python train.py --model="segmentation model" --dataset="Sentinel-2 satellite tiles (TerraMesh)" --train_examples=36250 --image_size=64 --crop_scale_min=0.7 --horizontal_flip=true --translate=0.12 --num_classes=10 --output_stride=8 --arch="vit" --norm="layernorm" --norm_position="pre" --activation="silu" --mlp_ratio=4 --head_dim=64 --fused_qkv=true --bias="all" --qk_norm=false --parallel_block=false --inner_norm=false --patch_size=[8, 8] --conv_stem=false --layers=12 --width=128 --positions="learned" --init="torch_default" --residual_init="zero_last" --optimizer="soap" --beta2=0.95 --lr=0.0023 --beta1=0.95 --shampoo_beta=0.95 --eps=1e-08 --precondition_frequency=50 --max_precond_dim=512 --one_sided=false --adamw_lr_other_params=0.0011 --gradient_centralization=true --steps=14500 --batch_size=128 --epochs=51.2 --lr_schedule="cosine" --final_lr_fraction=0.1 --warmup_steps=430 --weight_decay=0.1 --adamw_weight_decay_other_params=0.05
Rows from block 8, named by matrix and row number. Rows with one number belong to one attention dimension. Each number is 500 + 50 x the weight over its row's rms, rounded and kept within 0 to 999. All counts start at 0. Numbers have three digits each. After the name is the row's rms in percent of the matrix's.
# v: attention query, key and value (stacked) (model.blocks.8.attn.qkv.weight, 384x128, the v third), inputs 0-127
# proj: attention output (model.blocks.8.attn.proj.weight, 128x128, transposed), outputs 0-127
v.62 106:553490549477494440517438531497537516454394418495438441482504413473420504533452495486533546491498526524422367520416481462472431477464480449383491467613549602442472429472461393557479506613455453473455479575488532533439527549497448508380554457439517488552525506542474405462473488526419501504518477422549591523487482505530538472453527559510573440432551481519518562490560508538532462483507
proj.62 102:483472403535596495452552529397457504527583562443485564496439562471527542493430498510456495498587477531568554493485523507536561552518444461503508427475423361512511578497518526398462510408430504560494536488496484485502568448473452537600439510510558508512485330521558514504520549436515438474610544535546513452463464542509499512528508487512475517465442597494447483518447557430556519594552
v.63 103:461484478440445536462465636431586511469453458548462471451475438477429458508489381451597435448488513476457402560379563511466502423449510532487528577475507503488526532506454449566548528610567449588448502532476492469475432427453505542552515514553543535575475438512557381476484539525454494469551589496549431539455436498504519513491461556503520468499461524499535510528547516414489518382449
proj.63 111:555540520561479452505615508512417454470446547538431498548515619466535522523442541478531559559547479465502497518495355552440535561483542504483462437503567484467525559495479577418433497451420516481543515548514548559538559392577525532551502535435553520418519457523593503448479447449530464459512590524400518509551487573508542445515522494444453520495480446405475503462489444507473523657484
v.64 102:514437512457565505524456516462472503476561544505539551479494525479540480560518353580510519494441568499464492487505342485425490561542532525452510473499467445483471556474620541453489608487407481467543472503548441495504444408380581441467456480454567430500470438406511521533528525420456492532469494425483460520486466531494422459487561414475487455593509547565443448472486524500404570544481
proj.64 109:465458602508480493501534523574584533610466496501506500476521491530503525577509544567517608471530454426593518523478527558537536438421541588489464595544473459593618456541442489502537518552490472548423538473483494557425498583509438503583547464530454571525486512534598517564546540450566405487521608579566553557535551505463491576483434535490485491482505509541418538509503452450507430502563
v.65 093:513506510507520453451506467476613476418513488477483496548466604407495512475526476522510492530456444555592598481475454520473475454501549463397518489503606366469496505458602431456499537535567468432582464466407366547503484582458565440421503487503460487505532422496474497562392539534570487494522581525543476574520504507444555439448568526459462492513503595541565475525571467477492531508528
proj.65 098:503398531468412546590431565541470502629535535483494491445442451505523461577450474495498515400533540488459472468515495510509525498477417531466569502546398601437547562516441539477574527427471561380519470518443455511485553448477483449476531489516493524514488446578626500460525439401634496544395598539487495466468494512522531561576507541473511429501477458509492543443526498436487512540474
v.66 105:447450514544387451448551549548399565490515601436540522432502535514485390497529488509526532520520490552538542504408520491456424491523593555586381505506440523487504531568504464434419465454473515460531447459523479512513524434452530539556494545463494446592533539555533507487525524403491506571430469529567473541515529538542446606514479459533536530460468554383459654496527520548446555528518
proj.66 101:474538466398524499501523490511549522494535507618462543536569407561480539521485539506416471502536471522498528550560463588434413545562358481442486536514487502589512443531534420502496414549561551431459559479427596443516521568550513431575502541526498578503500497446483485497489531508454535444622520523560435508432500557469471380446504566498501530566551489514573524570494446485503429425465
v.67 098:453446576507458562461465443465549502477547451500538463551544527511569510525553565499540381443489521481405407557528532467570388453410536526437403487490494412456631522472500470425505511355519444514591502470507525466378470459499504551502431458522524489446571501516517446481440455544533464428598492511481438467535524520494521498500560562506514503550477519440490531445455525513411517588494
proj.67 094:467457448471544500603472477537437516511464484509559469486415555458579416482492478444507445489567531574555501438455462597429476504422450533491518510552402526621542539538544555489480435470474504484494506525508563520524541537589450447441557467497630415531451469516510511476447569437570488467541516505461566501507526496435468577531450589623520522488498455522523455634557483505410467474434
v.68 091:591409529520428535465395553498405562535518462399484527541602453445545486463518515559517628432431482467413562390583466518533418604514515443446518552508520531510485475414587488442496476518525440472497488413472530493522491477510471456458398515488571451478506571441518529483481510394463537535519589530504464499525507484585563463545448475497492493529487514459424431466460547433453487492507
proj.68 091:488570526484525510448541452530439516504532533526547557468501484527522524544432567516506527554491428553472440527356445475351523439464447590494447401531516476587446493457472613570443497488519569489474433552492450491525520460523512488555480474487477618594435409509510449511525457507533465497531511490582515508460458567450448417455426515530497481424601518566488502568546483398470446559537
v.69 115:492422572524493518463454520513503482541465464471397536571489557423547493500492543590508553450459476543518495530547534507540497447465635490537561520436572396497598610536473431494588510562526497567534549553513532516516555447411513575528473457482515516459463406506482515468476537587469574545496563583484415459465548503503512562503447553395487559555526514513445641482455512437514506538560
proj.69 122:519445538459537517580486560582443539524534531536574463433478446566470490496472466537529467500534633460426537515509447468436518565504486587568503543590470542559472426524552508524454538506645522423571508584512465474425512486557505565512539525502506528548568460524518497551520551550635535453500507491565524481580487578571526570425482474590517452554496587482465457470505468520449372494513
v.70 091:486441479484571552439563460508503524537482429578572499486493522532419431525477379421545578516511582426405511516495501518448473540497493494439463481491535570521458607526502618506481458502342488383537466517566523436408492467496453528548568509539527465451486522492560516496588548437459484433394469461467490510514416513462489519415425466499479535494488512415462444548492556519473450433476
proj.70 090:488499513465526456393460399504502553431370554425476491503504532519513441439517574575397434375475394565548546592493457468555548517479564471506408607460545426481560419500528509479517458481506512503419572473494567557556491527501422490524457484535414511511433580597464500447489562488400462510502444531607460519462472483491477489442531553493508472516485509528474539514458454496479556497476
v.71 105:464479470520501506482508544470440556481459440463411500487437509450462468532581453503436591516533538430509516503554562478482534566527348573410483477506463560441544512482536528471528509585503508459471582472435529482542540448605421493441509409511435478433525528436542597567469576532466522491483489552543552511417500442540582495423370450558515450487463485441454542487483583465507523385507
proj.71 103:584633532466533428547545422480435484576502476425478521472588508417481575511460501536471481502431462483541467542500461488543465470576587488473479514446479523469485420503502535578369519522512564420553448477484458592507549527435533535541450502475500501480448455497420437484572449561434544465449389409449471469496493559573503509476523542456493433551490534574487527562601488446495615502457
v.72 098:494480499471545491468488447556451503438513527514515363505517559571494507546507502606554500585562410582511495572577498526447452538411496500504495562438536361470524455437495508570509464585568491478601428469455550554468450473427489583504593486491474510610541481439496487490526568511474497462575500478608505536542539524577578475447529562465490552519520555512516603508489575444471503554468
proj.72 097:445418521419449516581473505555631520506472491459472459406458495568491517484479477492452508514538476456507456489507546495524481476480418500524495466541498616447496569547537491549540335472509541449443543478558550501533553521535404434506556398551561601519559459533553534604529570499515545525590507587496447547462486541531365520484498489513542543417471508562575525508489458454438532500527
v.73 086:523457505612483533560494454540509468462433514479443457501412504444430542473450456497455533606481522493520546527442469464376489536497429510493417543531562453527531470537577498483529546465434541482528566566492473443530624497381529475441474524467441495427498508523455501466521420466525562535531451647501537563498491455564453602569459502533522492522490458489400525439584516509471550606568
proj.73 083:555520544517514503511454534565543585541521485454497500462564557469482561503463467510557587548531581426582491505519485520460448524501525498440526483547452426551507434498449501431419490520539579384459453426499467529515448535433446535530434547515519512491562540410516466550611448503549441405455563317507477511439547503563593466495548582508521496598504466550557494541536454486487496407503
v.74 108:466405490513499429462430583482484565489538573495485494573470500539444460503480557475428500414501637506482478500495485475541605525485504567491530522495471490478472463401451393462467417505558535492466447461470507447559488527603408586467530475484552482489542590516535543547481483493430550524453476488545424439497504472562508486357509477503565442501526565421505458471456507484543559402361
proj.74 117:535620563372529480539560367499543524492542493507510487486556463472554550524434453482520454560490505564479437490571410430535496474501427439523464565491610536515451531567538560553556511506423517493530493507519526478399539525555515444586404554504374500546415492503486491514468529542499590457551471515428512462548476521488566491595499509519518461439463458577471455532480566412494510589472
v.75 098:521589581431523548460496464541544503549458536539501478465527486512448456621523484384561586496482505538512415496534457581545508450607464484412449554479472512515464549528492527555451539461606565587487470456515419411472541605545521508493524515428421481476483455494418543520593499543483518597447485524544444640487449525498528576520519501496622525512456539555528462481487490534557518522524
proj.75 098:471539552429480487526512404456424452510667519543542616532474488505428423476615497501530379499497510444523568545506459474497566570554547483525480480433563542528513513468558459437566512471487516444460537478533494507565513491415448564502431511576551547529559526589523466458473446540468506611500519556445520446591485501529522474439474487520488509587527392539457531587537531585478526511510
v.76 109:607474539633528510519523469514491552590486395510518553502550554467601537547505458527515415535458517544531538505432457462572526522555539406518412578534543568518493497454532444436509430389388479473524513479614500518533507548558507517554489451478495583464518548480518446518547521487469489474560559636458526466607481544549487489538462485475503554414529486446409410502490480507522556508507
proj.76 103:478473533529543501455513431500515516501419518525440426574487533454450414498488449582508471491497465571567402511500547535482523462416497545518485522497500410490501509464411436561400514537584508508444391496487552492522485452539483527517520540527506457532464542549491542380558514434490405492492494429603523443353524482431606421457544492514467506517586480493514593493514542527476377571440
v.77 096:446484483454527547525378493510438523519451376487445515431480586486458517407421516524466509541451456548528478518548535486538518532495476606576575485535517502467482541479445520479467444463541515511595404515442557503527496507495475528478438428479546548462414508556502485481456533507464489497535459494465474468579543555460522568486397450407502550510541402490380654494374557438534527477484
proj.77 101:610515443431481560479558513437448590491528517443406494518487501590517494586543484492509461532471595504498461447400537488438396540519445474504465584458447454447523445558586537523392527545486430506444598523532449516518571535543492515538499506472542517537491491449389601539530497520514523566515466523542449423463525537490475570440623550507536442488439475589467415469539467548545461513528
v.78 108:420487637601518488432590467490496461491524579524485530536457511495526405522501510542467499548501582459506553528516486421490484509381435439420494463450459483466576574508496435489517525542490541513461567552469482468425475494573377580483536499425516528494474398540454531482461495558496537613490518591541410444449404452412513509450472463481601546435484530470511511553547513553495553479505
proj.78 110:471505416409465473599488403534439576537549483496537491392531452419416467502505474445512449470546500541519510531617448427493540509461569490489469568550440521522459443473523470499512524475533576447581446500432515504447501478467446427431439488523473439542443500484476376447474549548556494441546474539484433530594499524587598444508504543554433489568475521540391556470420566463466504477478
v.79 095:466505589390578529527501476465402493402627478536537548447456444515619453462484522541488553471446454445555526497514399565449523476498548465539496446554379481488522437475529472427440447482536453463506496482565436441546577534515548436476500514550579535525483531485467571460419575484528552565574569477523474550440512563489456600526516486560577491517550518426546485524530555554446521512466
proj.79 090:515519419465463604486545460516557463560541468588436577471455566527478473633570418490529428502580436530508454492595536478520520504489585477468558484472507535539534460594501539547528525490505532535498662504392528524526564580483570450554496542495484437457492482553455491499505448476497437487483561550475475598561594460494512439561538488481383516472551483436410539552474501453476505536490
v.80 082:491509544450559614555565496538541561426450485484565520426580560413384503566474449354533482507512504463469551454484523559510512521585449513481514528477538532471547466439519517521485446446491473550549485492426505468479479559599439461580621541507499546523490485475469515540462441522566442515449604412458454526480526471550552529478488472441527516454475580487438433467542447470489497406629
proj.80 088:445428527500564453469455465429370517537523512480516512529541557506585515458483505563533421493471504587588453468466565514521433448480515451483443421556492535485575559476389571487524466430544561436510477486531533546524563537430501472459526491585525461571505526600510542409508523480393456620482510561488495463572489541474479507514515599488463477486508470559455629446471608548555534474500
v.81 091:562480461443411586544475558520596484435505483522527464542457486522547550525491563407494479481436530511446443484549478506500521504553476456489441508393487403545512560458589485507491544558484453464548467528472535512373475512421527430475542448559536546466496475437434460481505491543571449552468628511493514551489538559496507555523432634462464605533418498532478391452492519467478400520588
proj.81 094:436398584572470520518428459495456466530495477450543482425535553472567505463494571524407552470547525473512590476398516510458544451402445549522513515548449488501531521537465542408484466392534528485456545532581528488461515470549567623503469419487525517500579487575605587543478530401482491583533543556460518464549467569549535573553543474549514512469487486435467566536531564554431436507520
v.82 091:517443491451495529579486429512517425388562511384489426466606498464507494528560473504444459555544399585424510471529543488497404460435546531459417522571462444535466478445588616511468512522514500502533477495550505467424476586520501485565574515437514440589456511411583497544492507493559507495495503530487540512544522459553559472449549503591452526461570571479478520518508457455351526473512
proj.82 094:434493554474524516522580599473558474504392488438482450517553509578482516448529455500581566501426509556515548480547608526559529436498491566499516450598525498558558524486469512528482432430428543484503468399460521486619540528475477430561539448572573538474516536477543474514528530444463448593525563461552409567511516551412502460563553531450567566427454562446566454573561502458522535466508
v.83 092:463573559489562519541495455472411522462575426483479478449528536574610415481454497539602586560488426533534538532509502631441501479494475518503599570662549524385493436497487444478517389502471479515520424526520473454588477518499500543570526480482472485575489441505512473450507498470562557509472550494441490484471564526532467546577420445486553499475452537487511555502524532574473592486564
proj.83 091:585524380457556486507476505463521571481464460557451510491461522516441471556629416568527376517543473439547375562545555450444432495493507500476467408517516512533475585566499532472459539524511518469473527561491482496567509493495508552558590504578484510532504403590543523499497484515452492466520473611516436515415551548440384456484539538487446516564508411580494565475408476453503513478515
v.84 095:547464473517472502487499520433461502501435473420517411467564473456453469585450534539548429427572451542368476421498539460519517461508489481501522559506512498490493503419525510569546453440568482481434479430538479521513476394489461378556435464439380434468549538511541514488501532412486541485479514342523483543489440538566515529470579604533402484529494501548547453405455543490472474460549
proj.84 095:483531519551485506412463532494470518494575520665585502541489554538533502371421544516514501529519483446424609513491441507442550488579476518517444387496529502556553520447447500474514503553502559532533503516579546449545503469519443433531451445524607509507460400469531546504448535536508602487512441477459560506490442570475408446480423420455495533429515534464590570597475447522463516493507
v.85 106:478563605440461467536441500542408512536523538537460543479599558548550490483537476517588556536458556488489497596510495525538475492456455466464615434557461524405533432498476532346496524561419490500492446512494533583474517477551408616513497566505490548506462578437512520479495475539412468411433566447438501477476491446452481529525461520410494545486510584461527434569467580502428522525473
proj.85 102:494531445448514442523487519489543573446451501462530529501516474472484430579520490537519439495439367564503414623450502465487447441470608475507424570582519546482459553495467509607484481536458447508468501525473461517581524380525529510479520513597528535415466473604477448526516540481425543497586434585448487561456470520419406491529513501617403457469498479508409468509529504471525525496468
v.86 114:489593497562437568548606558549491448530492526419521541528442528524402493492564461522534409478508487500533478495489571471518504529528453551486473523470455543530557411549456552536461497598476502559523571411349478526493525433509512542567550427503495394552535429441555498503427520509493418536490501424558569442577523475476615458540514469403520467432528580527424449465495541513443499490516
proj.86 102:559479548506533481612433491425364534455544512439523492519531477470472598439467524505422545561512473579456451599500486652521441418521603531510480478535469520483432526409497438476511452524458555537522429515526548475574510555472597517540437531487511533480498523428449532541448396491496542591504430533463482420531558583462463500484475498546549519530497568567555555501469473583454529497504
v.87 102:462525603465520531534522563425431481505480486550533563498485543540511412543472473552588495422529543574518473507533588531460488528562461599418576545539487508508436503518530428571562552517528576587560519574530550546466514439492592520545419534498464508544434432441471421463479506433465518476563531442510432560482552521499498556585579510532560393538538428597464585442522480515517573496514
proj.87 097:566516452602497473497477482534531552535510511548603546490486481608417552533656511483530524527429516388509543468483492592480467378509525540531507457483439494555498463482542454401496582527472450461464433468528569526450537585383505557466520398527502522488438462544478543478468561556470471421502505564522532501465536502445471507420375445539439547480492507490470466480470571464568501495436
v.88 073:417446558555492530420493530466440518440483481461500511465459537490484415493447401534483468484528478539514455518526554487520429521535420529541584356456501559470521533499539547482403596513386468512537548564430528534500524434433493508513542419516503455489412507467545547518549439531567483386400463529503510451560449472459577439518403537396387517488485468461502449497505499449508481518403
proj.88 084:518437445518507464596430520414552554556471520345509467508522464473472524425451505522487484471491390543519463548513541529509471460487496531586513579530458528514488409408466524536517481556553516522505498437516482501569459581550592514545498468496527576414451493513484474515578657453391486451498435518514536536453585541482518544463574563624505439520495434474491477413546514512489515580496
v.89 102:522537481496549477514506434520503432533447489381515546534434450562480528531417480546562516511524603486483495528499522455518440489450461437525392477440527503560595506554476528463528513528509493557447566499480554467453453501486537594455476493602553516617581532501472501408533520375432543503568575567505576495616403482539563456510493453560513447534552448431456545461559531526465597488480
proj.89 107:523567537553500526499451507525504591458509421561543560461493571498488504417508486423482467549473521495594525556487469608525508564553549569494537551535537518551531539569658505625465452520474573539467503552486544470490484518553463469552531465450416450503471602432540523525426502517537518528518456450471473568488641495562540473421424581507499539536443536525604534528524448423430483523518
v.90 096:469443547469556541467487463476410539491511561472522555401482531459467544458496395432453556453444524503498486505536451451545551482538473460494480483504515546478507542557537483524455511525468375468543445562556471405510554434395506401530500403445476496555418500390497447487577463475410593378471455486588445488538448575558531484501550455455526479605552521497545421508420505465500499473472
proj.90 090:492512577480465424516472501473553552571509579507485493436495476556492522390558508499532504511532403468540550540527533498500580592433617484478474543503552457510563434536531478441545587515500459502469507436491463598525437643527449506582501431468461496513468454568491556563492491550446426497575535528598499496506521401414505514403499550490472424468397424454504545448514437439539457548478
v.91 100:501536485441597529485445450467533436553470522504481509378574541471488492517450530537470486548538488409462412563535456437485469497497404421460452485475443436484583476546510445420505482481469548525475523506508602579415511594521478467479541494492403576495443595509445540489466573498514550513636579515526495453449389559469526530413531432529492569571552459507497520461471481488524609476492
proj.91 105:516457553496463511470581449573522513452586548565511528555435535509517454516570440433530321462515524490518527462455518466502466545542571571526522468560531612530558466520507488591523444564529594433542513512469510465530474473445426505552469417461560441450529447433497461473520465445505545553524499492422443549485578437619585518428523495548472511520456520463423532558608558481466480466468
v.92 091:479537543531590456559459433506491447531516573408466509487526492521697529563551480532522516595441518532451541435468504491475594421499534438433487537616467539452450454425488545464523463502535592481523505489499389436487457488564454540573480458441455458445479473517580457518527562485446501465464565492451595534524523496549514549547474514498538554450512525481520405518422573545400518516517
proj.92 085:497550542443518529523525474458469596536482466558508510452568500434376473526511429462545472487488446459456544603549483507523502510471600519585524474490493427473438588541405414517475514451414445485419424496459455539589443522595525537566484531569532446464451513499523460481503482480541489592463483509513477493442429577421416456543497464502437506508524549578487562618524371429501483483487
v.93 110:564448484501499487446527496541505466484467451581489506512439504445509488514421466425505544461410557523635452512487468580483597500574549482541574491494477478424500580517501434538483492473486503480560431516505468414576500601442602497421541460512544407447540411478434539472484515525579525564490413508481597514472583481479449498386489406507543472487496546454564485446537508404500541418444
proj.93 104:525502518460551567485476484476437444493570467391407536430452442528507437540520492552507428467533466416597442444654446481529544592518448505458537446433501532482560470565474501418455483485448451470530635520521453480386498442440446541627510570490432554549590482571544477502497506441476520486462510528540473449531522512519533503584450491453494510476436445504458482502437530518449439539521
v.94 097:412525579539513536469573522528466480518417532509587449573441564497418465540467462542487417600544469575544462415414578464526476467454513497515462472457531501503429540532472544520413650499489484454575619483514466543513469505479570502499551412453470430540463476437540499466554480519582437491454475523513578498535467604419538464536477492472494506560548409503469555461516510457485445480399
proj.94 097:528430457477441532492422497542487477537604464416386450487510441495389510380483495435533615466495479461536575557549501537485503483473509525524500487476454462481442395434538435421464440523474518557516435435524616477459514551487511512538586489482552586474528572480484558542498546389444537469432537553572510399479554483552573562542533498590517453520487472480518537454450440482509507533545
v.95 088:481404609508492548468583554620422471397548551539510502493435455521443522502445528448469565365477495479523471491419506589442548524549432474536439533490449534581496461517484522604462420538510516565466510463569461472503608479412496456460590510569563472569529516465484496493539482476497503508426460537520563577499521513511423486491469534450502455413477508506499382503559600495502470528462
proj.95 087:441499513474452506542405485407511427474403443486442472413553561497489538491518494505449548621499487576520487460531496456518505499479548425451489515488558445459482406511473497423533478480532498431464555427501552544429418590460558508585375502468457487412563499597464438555507520581424423462515518447472481542447544536514506370460473502504470539464530477412582515460441480562450463516532
v.96 101:426558543522560437569579449528491517490513632487428518538425535511443596431538519473485420446492520586563477513470499455488584523512509499451592525592563517497488408516497424505499506545518452606473488592431479534482472532497523511491561497564439502642506518458581450438519528458467446529421558549596508461493538504476463512541491519445608480493539528610521529503568459558503501436466
proj.96 098:639518540469455485552484507509519577543538520587507459445586530462460574523522501468576581501475580425462464588561550543485478477454550554459452505516554542392401517505547471466527521484531471511567384464486562489460472568437582507519492469498391572452489465514503581555408465529538505478531535568459506394441465471440533525469426529584477515535543471439523565466487585465581523504502
v.97 100:482506434506455529475432484474526488440537493478390547434508468423460423393490472513499567540479482479510526525480549530455449489556460534566582483532486475526555564539484524513561459491464511493588430519577454456529539442453578491563425535503504456419462429575511504539524455547459549486579456454508530391539459469512420386470557341517518473484520566497505395423556453565478582562529
proj.97 094:462478499510603506497487498439497573445541573508450513544408516568604516573539472559555541474578469518469476471626438504541524565445493523446523481548509561524627535470466466484505560549464438471467587523435433407508436523560465446471488501480478484496502431382528462525494474558602430468482477489622498499477590457454440485542492538455572478537452417548497430445469484535520504404471
v.98 095:479417560611536511456462435469542469485452522496433409485547418530480366553534511612432492476521468464401474382487482440502509538492532482455406489574485523521530554436542420516537533493527504514412532520567537481539543436531457501527490474476488476523499490595521566566524578459512549581563496564365482458521478474494452463496419499563456624535498435507512505432486462521495495469416
proj.98 097:407482464487491555469485517560506471478398482492501439525462549521438530513480454453550399526524579454498573557538491416537474467512461545551410449502553469605440400476434504502472520538559481542535471482447551467439479529518439470608442469489500527456392487414496381479452466540550549467465439373563509532517539468557585480452391462554482551526544485445494533612521481466492475449469
v.99 097:475502591492550495472541442582441446520447583503531465535488557508529497573551485583492494533516539535481574468513479540511456566478457463403579545567514511417548393441548479453504498484493458499546552527496509423548547502442526566523461595516514397553544514515486499561486427453441544392428560435444467555588505428452502527541533386547552532507512584501595497481539543490421555551402
proj.99 095:514512431403487462509496499520530500503453464428591474402443487492525506562477493416616557523415446495614458537533474540429473482445577484551488457512529526542502493477419508512505501542407448465443441470421490540579532503509480456484557487565537532457440496583492461523487514491504523482540563509612525621468540475497478451545306552523422580458482467545494505460456501447569520486431
v.100 091:438469544420449491514524544491541467451483469367401490457493441494505475562506533526485547484569453408481485443386555509474491482463419465471403488461436538511582530510553484510458564590540557418453586485566522448540499490549530520373548522570458545484423560503484503500536526531445578398511586583527556512470491412587511454525553497490517448556438515494439501486526424494481423490444
proj.100 092:429497548552575435515418512535512403522542437478563508435590563499451577435447455494524460486445501530482488505478498463667515497511560454521594454538535504566481435503494454550506505424524554455528453481448551466568453510473542483523508449504501498403482485460480430529576443526491508561374450392464430545454518502545527478505519531438457474512456535383550461575642475451495531513498
v.101 087:466592483435521554550478483523554529416449501436495463536580506546516452565458566500580479546507432378448471514410467553415591488482529554514537514520527567429483524499507473492440551496507554531490535524452525461599332496532432545438474482529431431512526533563453490481455496486553531480427499450539426425473535509474569403538374481527463491453477540486468444507544425543512443423460
proj.101 082:546438423486567402486518541438417471492467422478498536526584579469533550494441555500551372485473439476531469547517424453502493341537484521502596498490506509523402574494503482455572524481462562542486498501575507480574483476473494542490578469603449539493410473443552565503476522384489575468397454489480529425508559561490527519584581532561506538462457436506462464511506502461517498465548
v.102 095:449560548403529513486557405541493471482448534533465465498491549449416513542467506450543573541558575551461481537465558516434484353488489571447478507450593457449478594534431461532539494562550500523494491606487503440467483479568449574503505476515438526504478532452515383471537430620443510452453443434565454545593530587555481519478496585489539477554529437444544509465502518467436578503527
proj.102 091:461527455475490435542438539446448559537506506467510507408516535488483535440538495458544404475408554420528640523592409454496541521502473489521532528435498516398510545565528498478500492477523470383458484447546543592474510460456409483405533498562586425475488563537529559546449540549492498456476482444508478450532460484540419607532537520561524485462423517518462495505475460451467608395411
v.103 100:442477436470527543485495546478480516577548511524631561447585475462420461479476464597443561458470509469506467426584455501559535517465558554466444552447456519562509470506534495473356458552480519466583479488548448431454471511511524532596491567506513506495458473522494403589503566447544556510424454474504406544499505541572541507624537486477513507516455558608504467556449381521533559477525
proj.103 094:501397502453529480563539462486584422462543569493544523525546436598524512465606497477472478417463541598467586484500454568436518445504474430555497527473542488531544486467537467416614494484503508522392476536445516476606449609582522476529454487602431475530470506572435452469483439504558469567479560546493559488532470461426517468392513505493498514448492494509450567436526556491582416523498
v.104 084:562552557466433601505444565484510526519509573456544478497436417450444500508481501480488462476391518474515497454443581495582534528552471438425472502495425578445469613508509457501456515605476430442604414500388530455481490525499489553538472525460580559488425459415469449433459510544414421503427485412504431539574543578530528472500504508517532532547484507598526439446493442496496504459542
proj.104 083:421474527554462502514499429456359484488572536397526496388594462548586513486557520552450511481448451527458522468487395447445516380483534494523468530469479504498477448495574441444492538472530398411472483525500498483520446486479569578527435452504505528541448555573518595498417465503551514614494502592507544399544470492467482551510504511513455466477480436444395564471505575498527469522439
v.105 082:486554449533525598553521491503496469590587469476544508492478436569447445529479513436559594571510512496488527526539577463498563453474499523518433609483486521588469422584407510464439423499517448475557528444456499426494538488538449538575497477496459454559535565478527437476530401458458460552525499514542487505588503503605479492505451510466626498499505475386358471433487503512580528523582
proj.105 094:507614488489586523450444385457472539426550565483477470541503489507459529440493434491433487563546495541501495542469458589459471482472490444493453417433504460493434576518575462481446441438506552503387481535525535441600548540514507535539416525545446472575459512496444496478434465534475477488490403412469446413533556503465411385451517498553524489545517432590550498552398441467458496502439
v.106 102:555453426450537538622459425473515443523596504495461430543477526599542547535526437541448473530410452557453534558567516545518517555423414456490471500494410459573474444524477603456542479499505524440536432445559423423440566498423472532552510524432495548492433492400532504489553469510500530393547428465471566505555465460462480459485579511590470558449490568547493469496580475550478501538502
proj.106 104:495506522531469538539530484458597487465441503425549393491496570518521388513560425574528590449573477463466467451508538509576543409474642433483491493536517543540597504495503432467426462459350460503427500470485459505674477491502454478501468515567506488493553547521511496547529485483542487510440487442520388556530529503482432489503538452413528531473443462413532507507487434507518545525535
v.107 089:525517449556540421494482547564474533452508493533454507501425464510528554544598491506563543477509552607438526486525435452421468437576447520409464607503505525478556440464577556447592438499504495393476531446421443484518541423454519504504477483549480451502613467480465446519533523479401540513484492395626445481512495476566449607519534569570471441515433527501522455434498491503585497505547
proj.107 090:464571636523499555499454408466529490586462481585641534445560514455500539479432516534461513497531489376520505514487483587505570455449479454489523544402516515451500522588401501520467563508564515451498456465468445535476539464512497482537429522468512493492460510443516482465448434583540530429556494397446621503485519490516400488520454484414476622524481510578510496579495475491557491457433
v.108 094:466492511496488529489593534454543447387516511562494411537488488611477526504496486475552385504550538497522416449440462485489567543503522436455475476409481413509387444517498482581556488522592532597494528508443453555464522416477417449446503418528503426514470502477469490541476463461526512582535531477457478516439495472457482489420495498462542561527458490600531457484546595503580349497414
proj.108 100:536495459513437581473432533514519555529494467532509439528493571434492562548420537494469573584571505518462557477431547503583532525506519430600455476547510465521491510488503542368622492514392538529523566529619556480447616513508520569530491389515462577455512484509530497512432606524415509459576481524508472496564506546528529555540454439500525442519495473445519503573447577483454564556544
v.109 094:526502477545468405515456467550504523497411542533433471519504476455485565398501446447558545483437618429524541536452453430386527575626508458427517492568561537465516503477535420489594477525505577534498392521496532472552443594521549493445455538550557509484485515604475489517484486577410562504575554558471511498470469470578435503486483430457467473442468515483485417447456551505489561570545
proj.109 087:521502601474570469473506503566520616495572523550560601474543558451609566631535482573524423551482472443528376479522495448458457568486465557526498513515447436452512507572419547457473560499538471477483467528543470500392445454481444503532462578441449533495434506422518474490502471559559519520522493423534554475428441534452536436496486560497455504500543468512458528605617568511517505541462
v.110 091:473442505498478531574493544503473474543457581491505498561538591507479442513485425501409589592497556495407561534559515515519540589434478537450578548443454456468527547567501560465603559476486538527510505516399489509409545461419457517458442553397494431426461466521553505575418415454577500541448477434452558526446548486452452468512479455499484565484509454504486511429509570505403598546490
proj.110 090:489506455483496497526562575540523544422588486381521473471578455515580517570548589492512574554552542482572549512396462531441423430601517514518454529577441514542643494493429490431470460555424505426461554502528441564492537440511481531497396526572535554502530467498531449532523552520506503475536549474522406551523480593524486532521468537583582515536447502569428460491485427496541484452482
v.111 120:544455505509515600493470596441466546426529454554514439529429527564499442484580426478498510492416474433494414556620448528572475461539494495512417479415536523517467531490505536515499487426492520419566518509486444419528539459482505496570500440471506600425439506435508521565499481576553576503465505526504398469506517560539620540519447523545564517501470584495496438597512506564537416607545
proj.111 117:440513532531523541572477416498507509570446566487534511512383537440554510468482430569442525441595411531423429538484535533408547517466481480567506573468482506578501416448553519423530565494446542508451524484524477547576495580555547607402482499516517537525545554527476550440537550534461483514458483467540542420573484466462559521474638512436574462473482424582459489499525511510407570518509
v.112 105:481491550559524614503530451488519513493540479415558520518511554503450542491448565568501473505562399568449463475498588557543537511408459488597468551429477416503492561513393500538491440452461533485527582451521482525463561450512472536556452477485433643571546553447450455564531551415505514460510465548457493491568509513527527438485507403495483554485480512545389639555530442534524483561529
proj.112 103:444481494552469449522496542489505450504430466482421380540509520572474495446447465431528513527467616583422504409446486560512515462498448426434533466527580557534541452467529408505478446525506543456457451530486527507538442520528515476424557454597471382547566513568475447482455539538528476496503532428592442455428571451550482508387569490464528488518505476509583491361417454481498466474511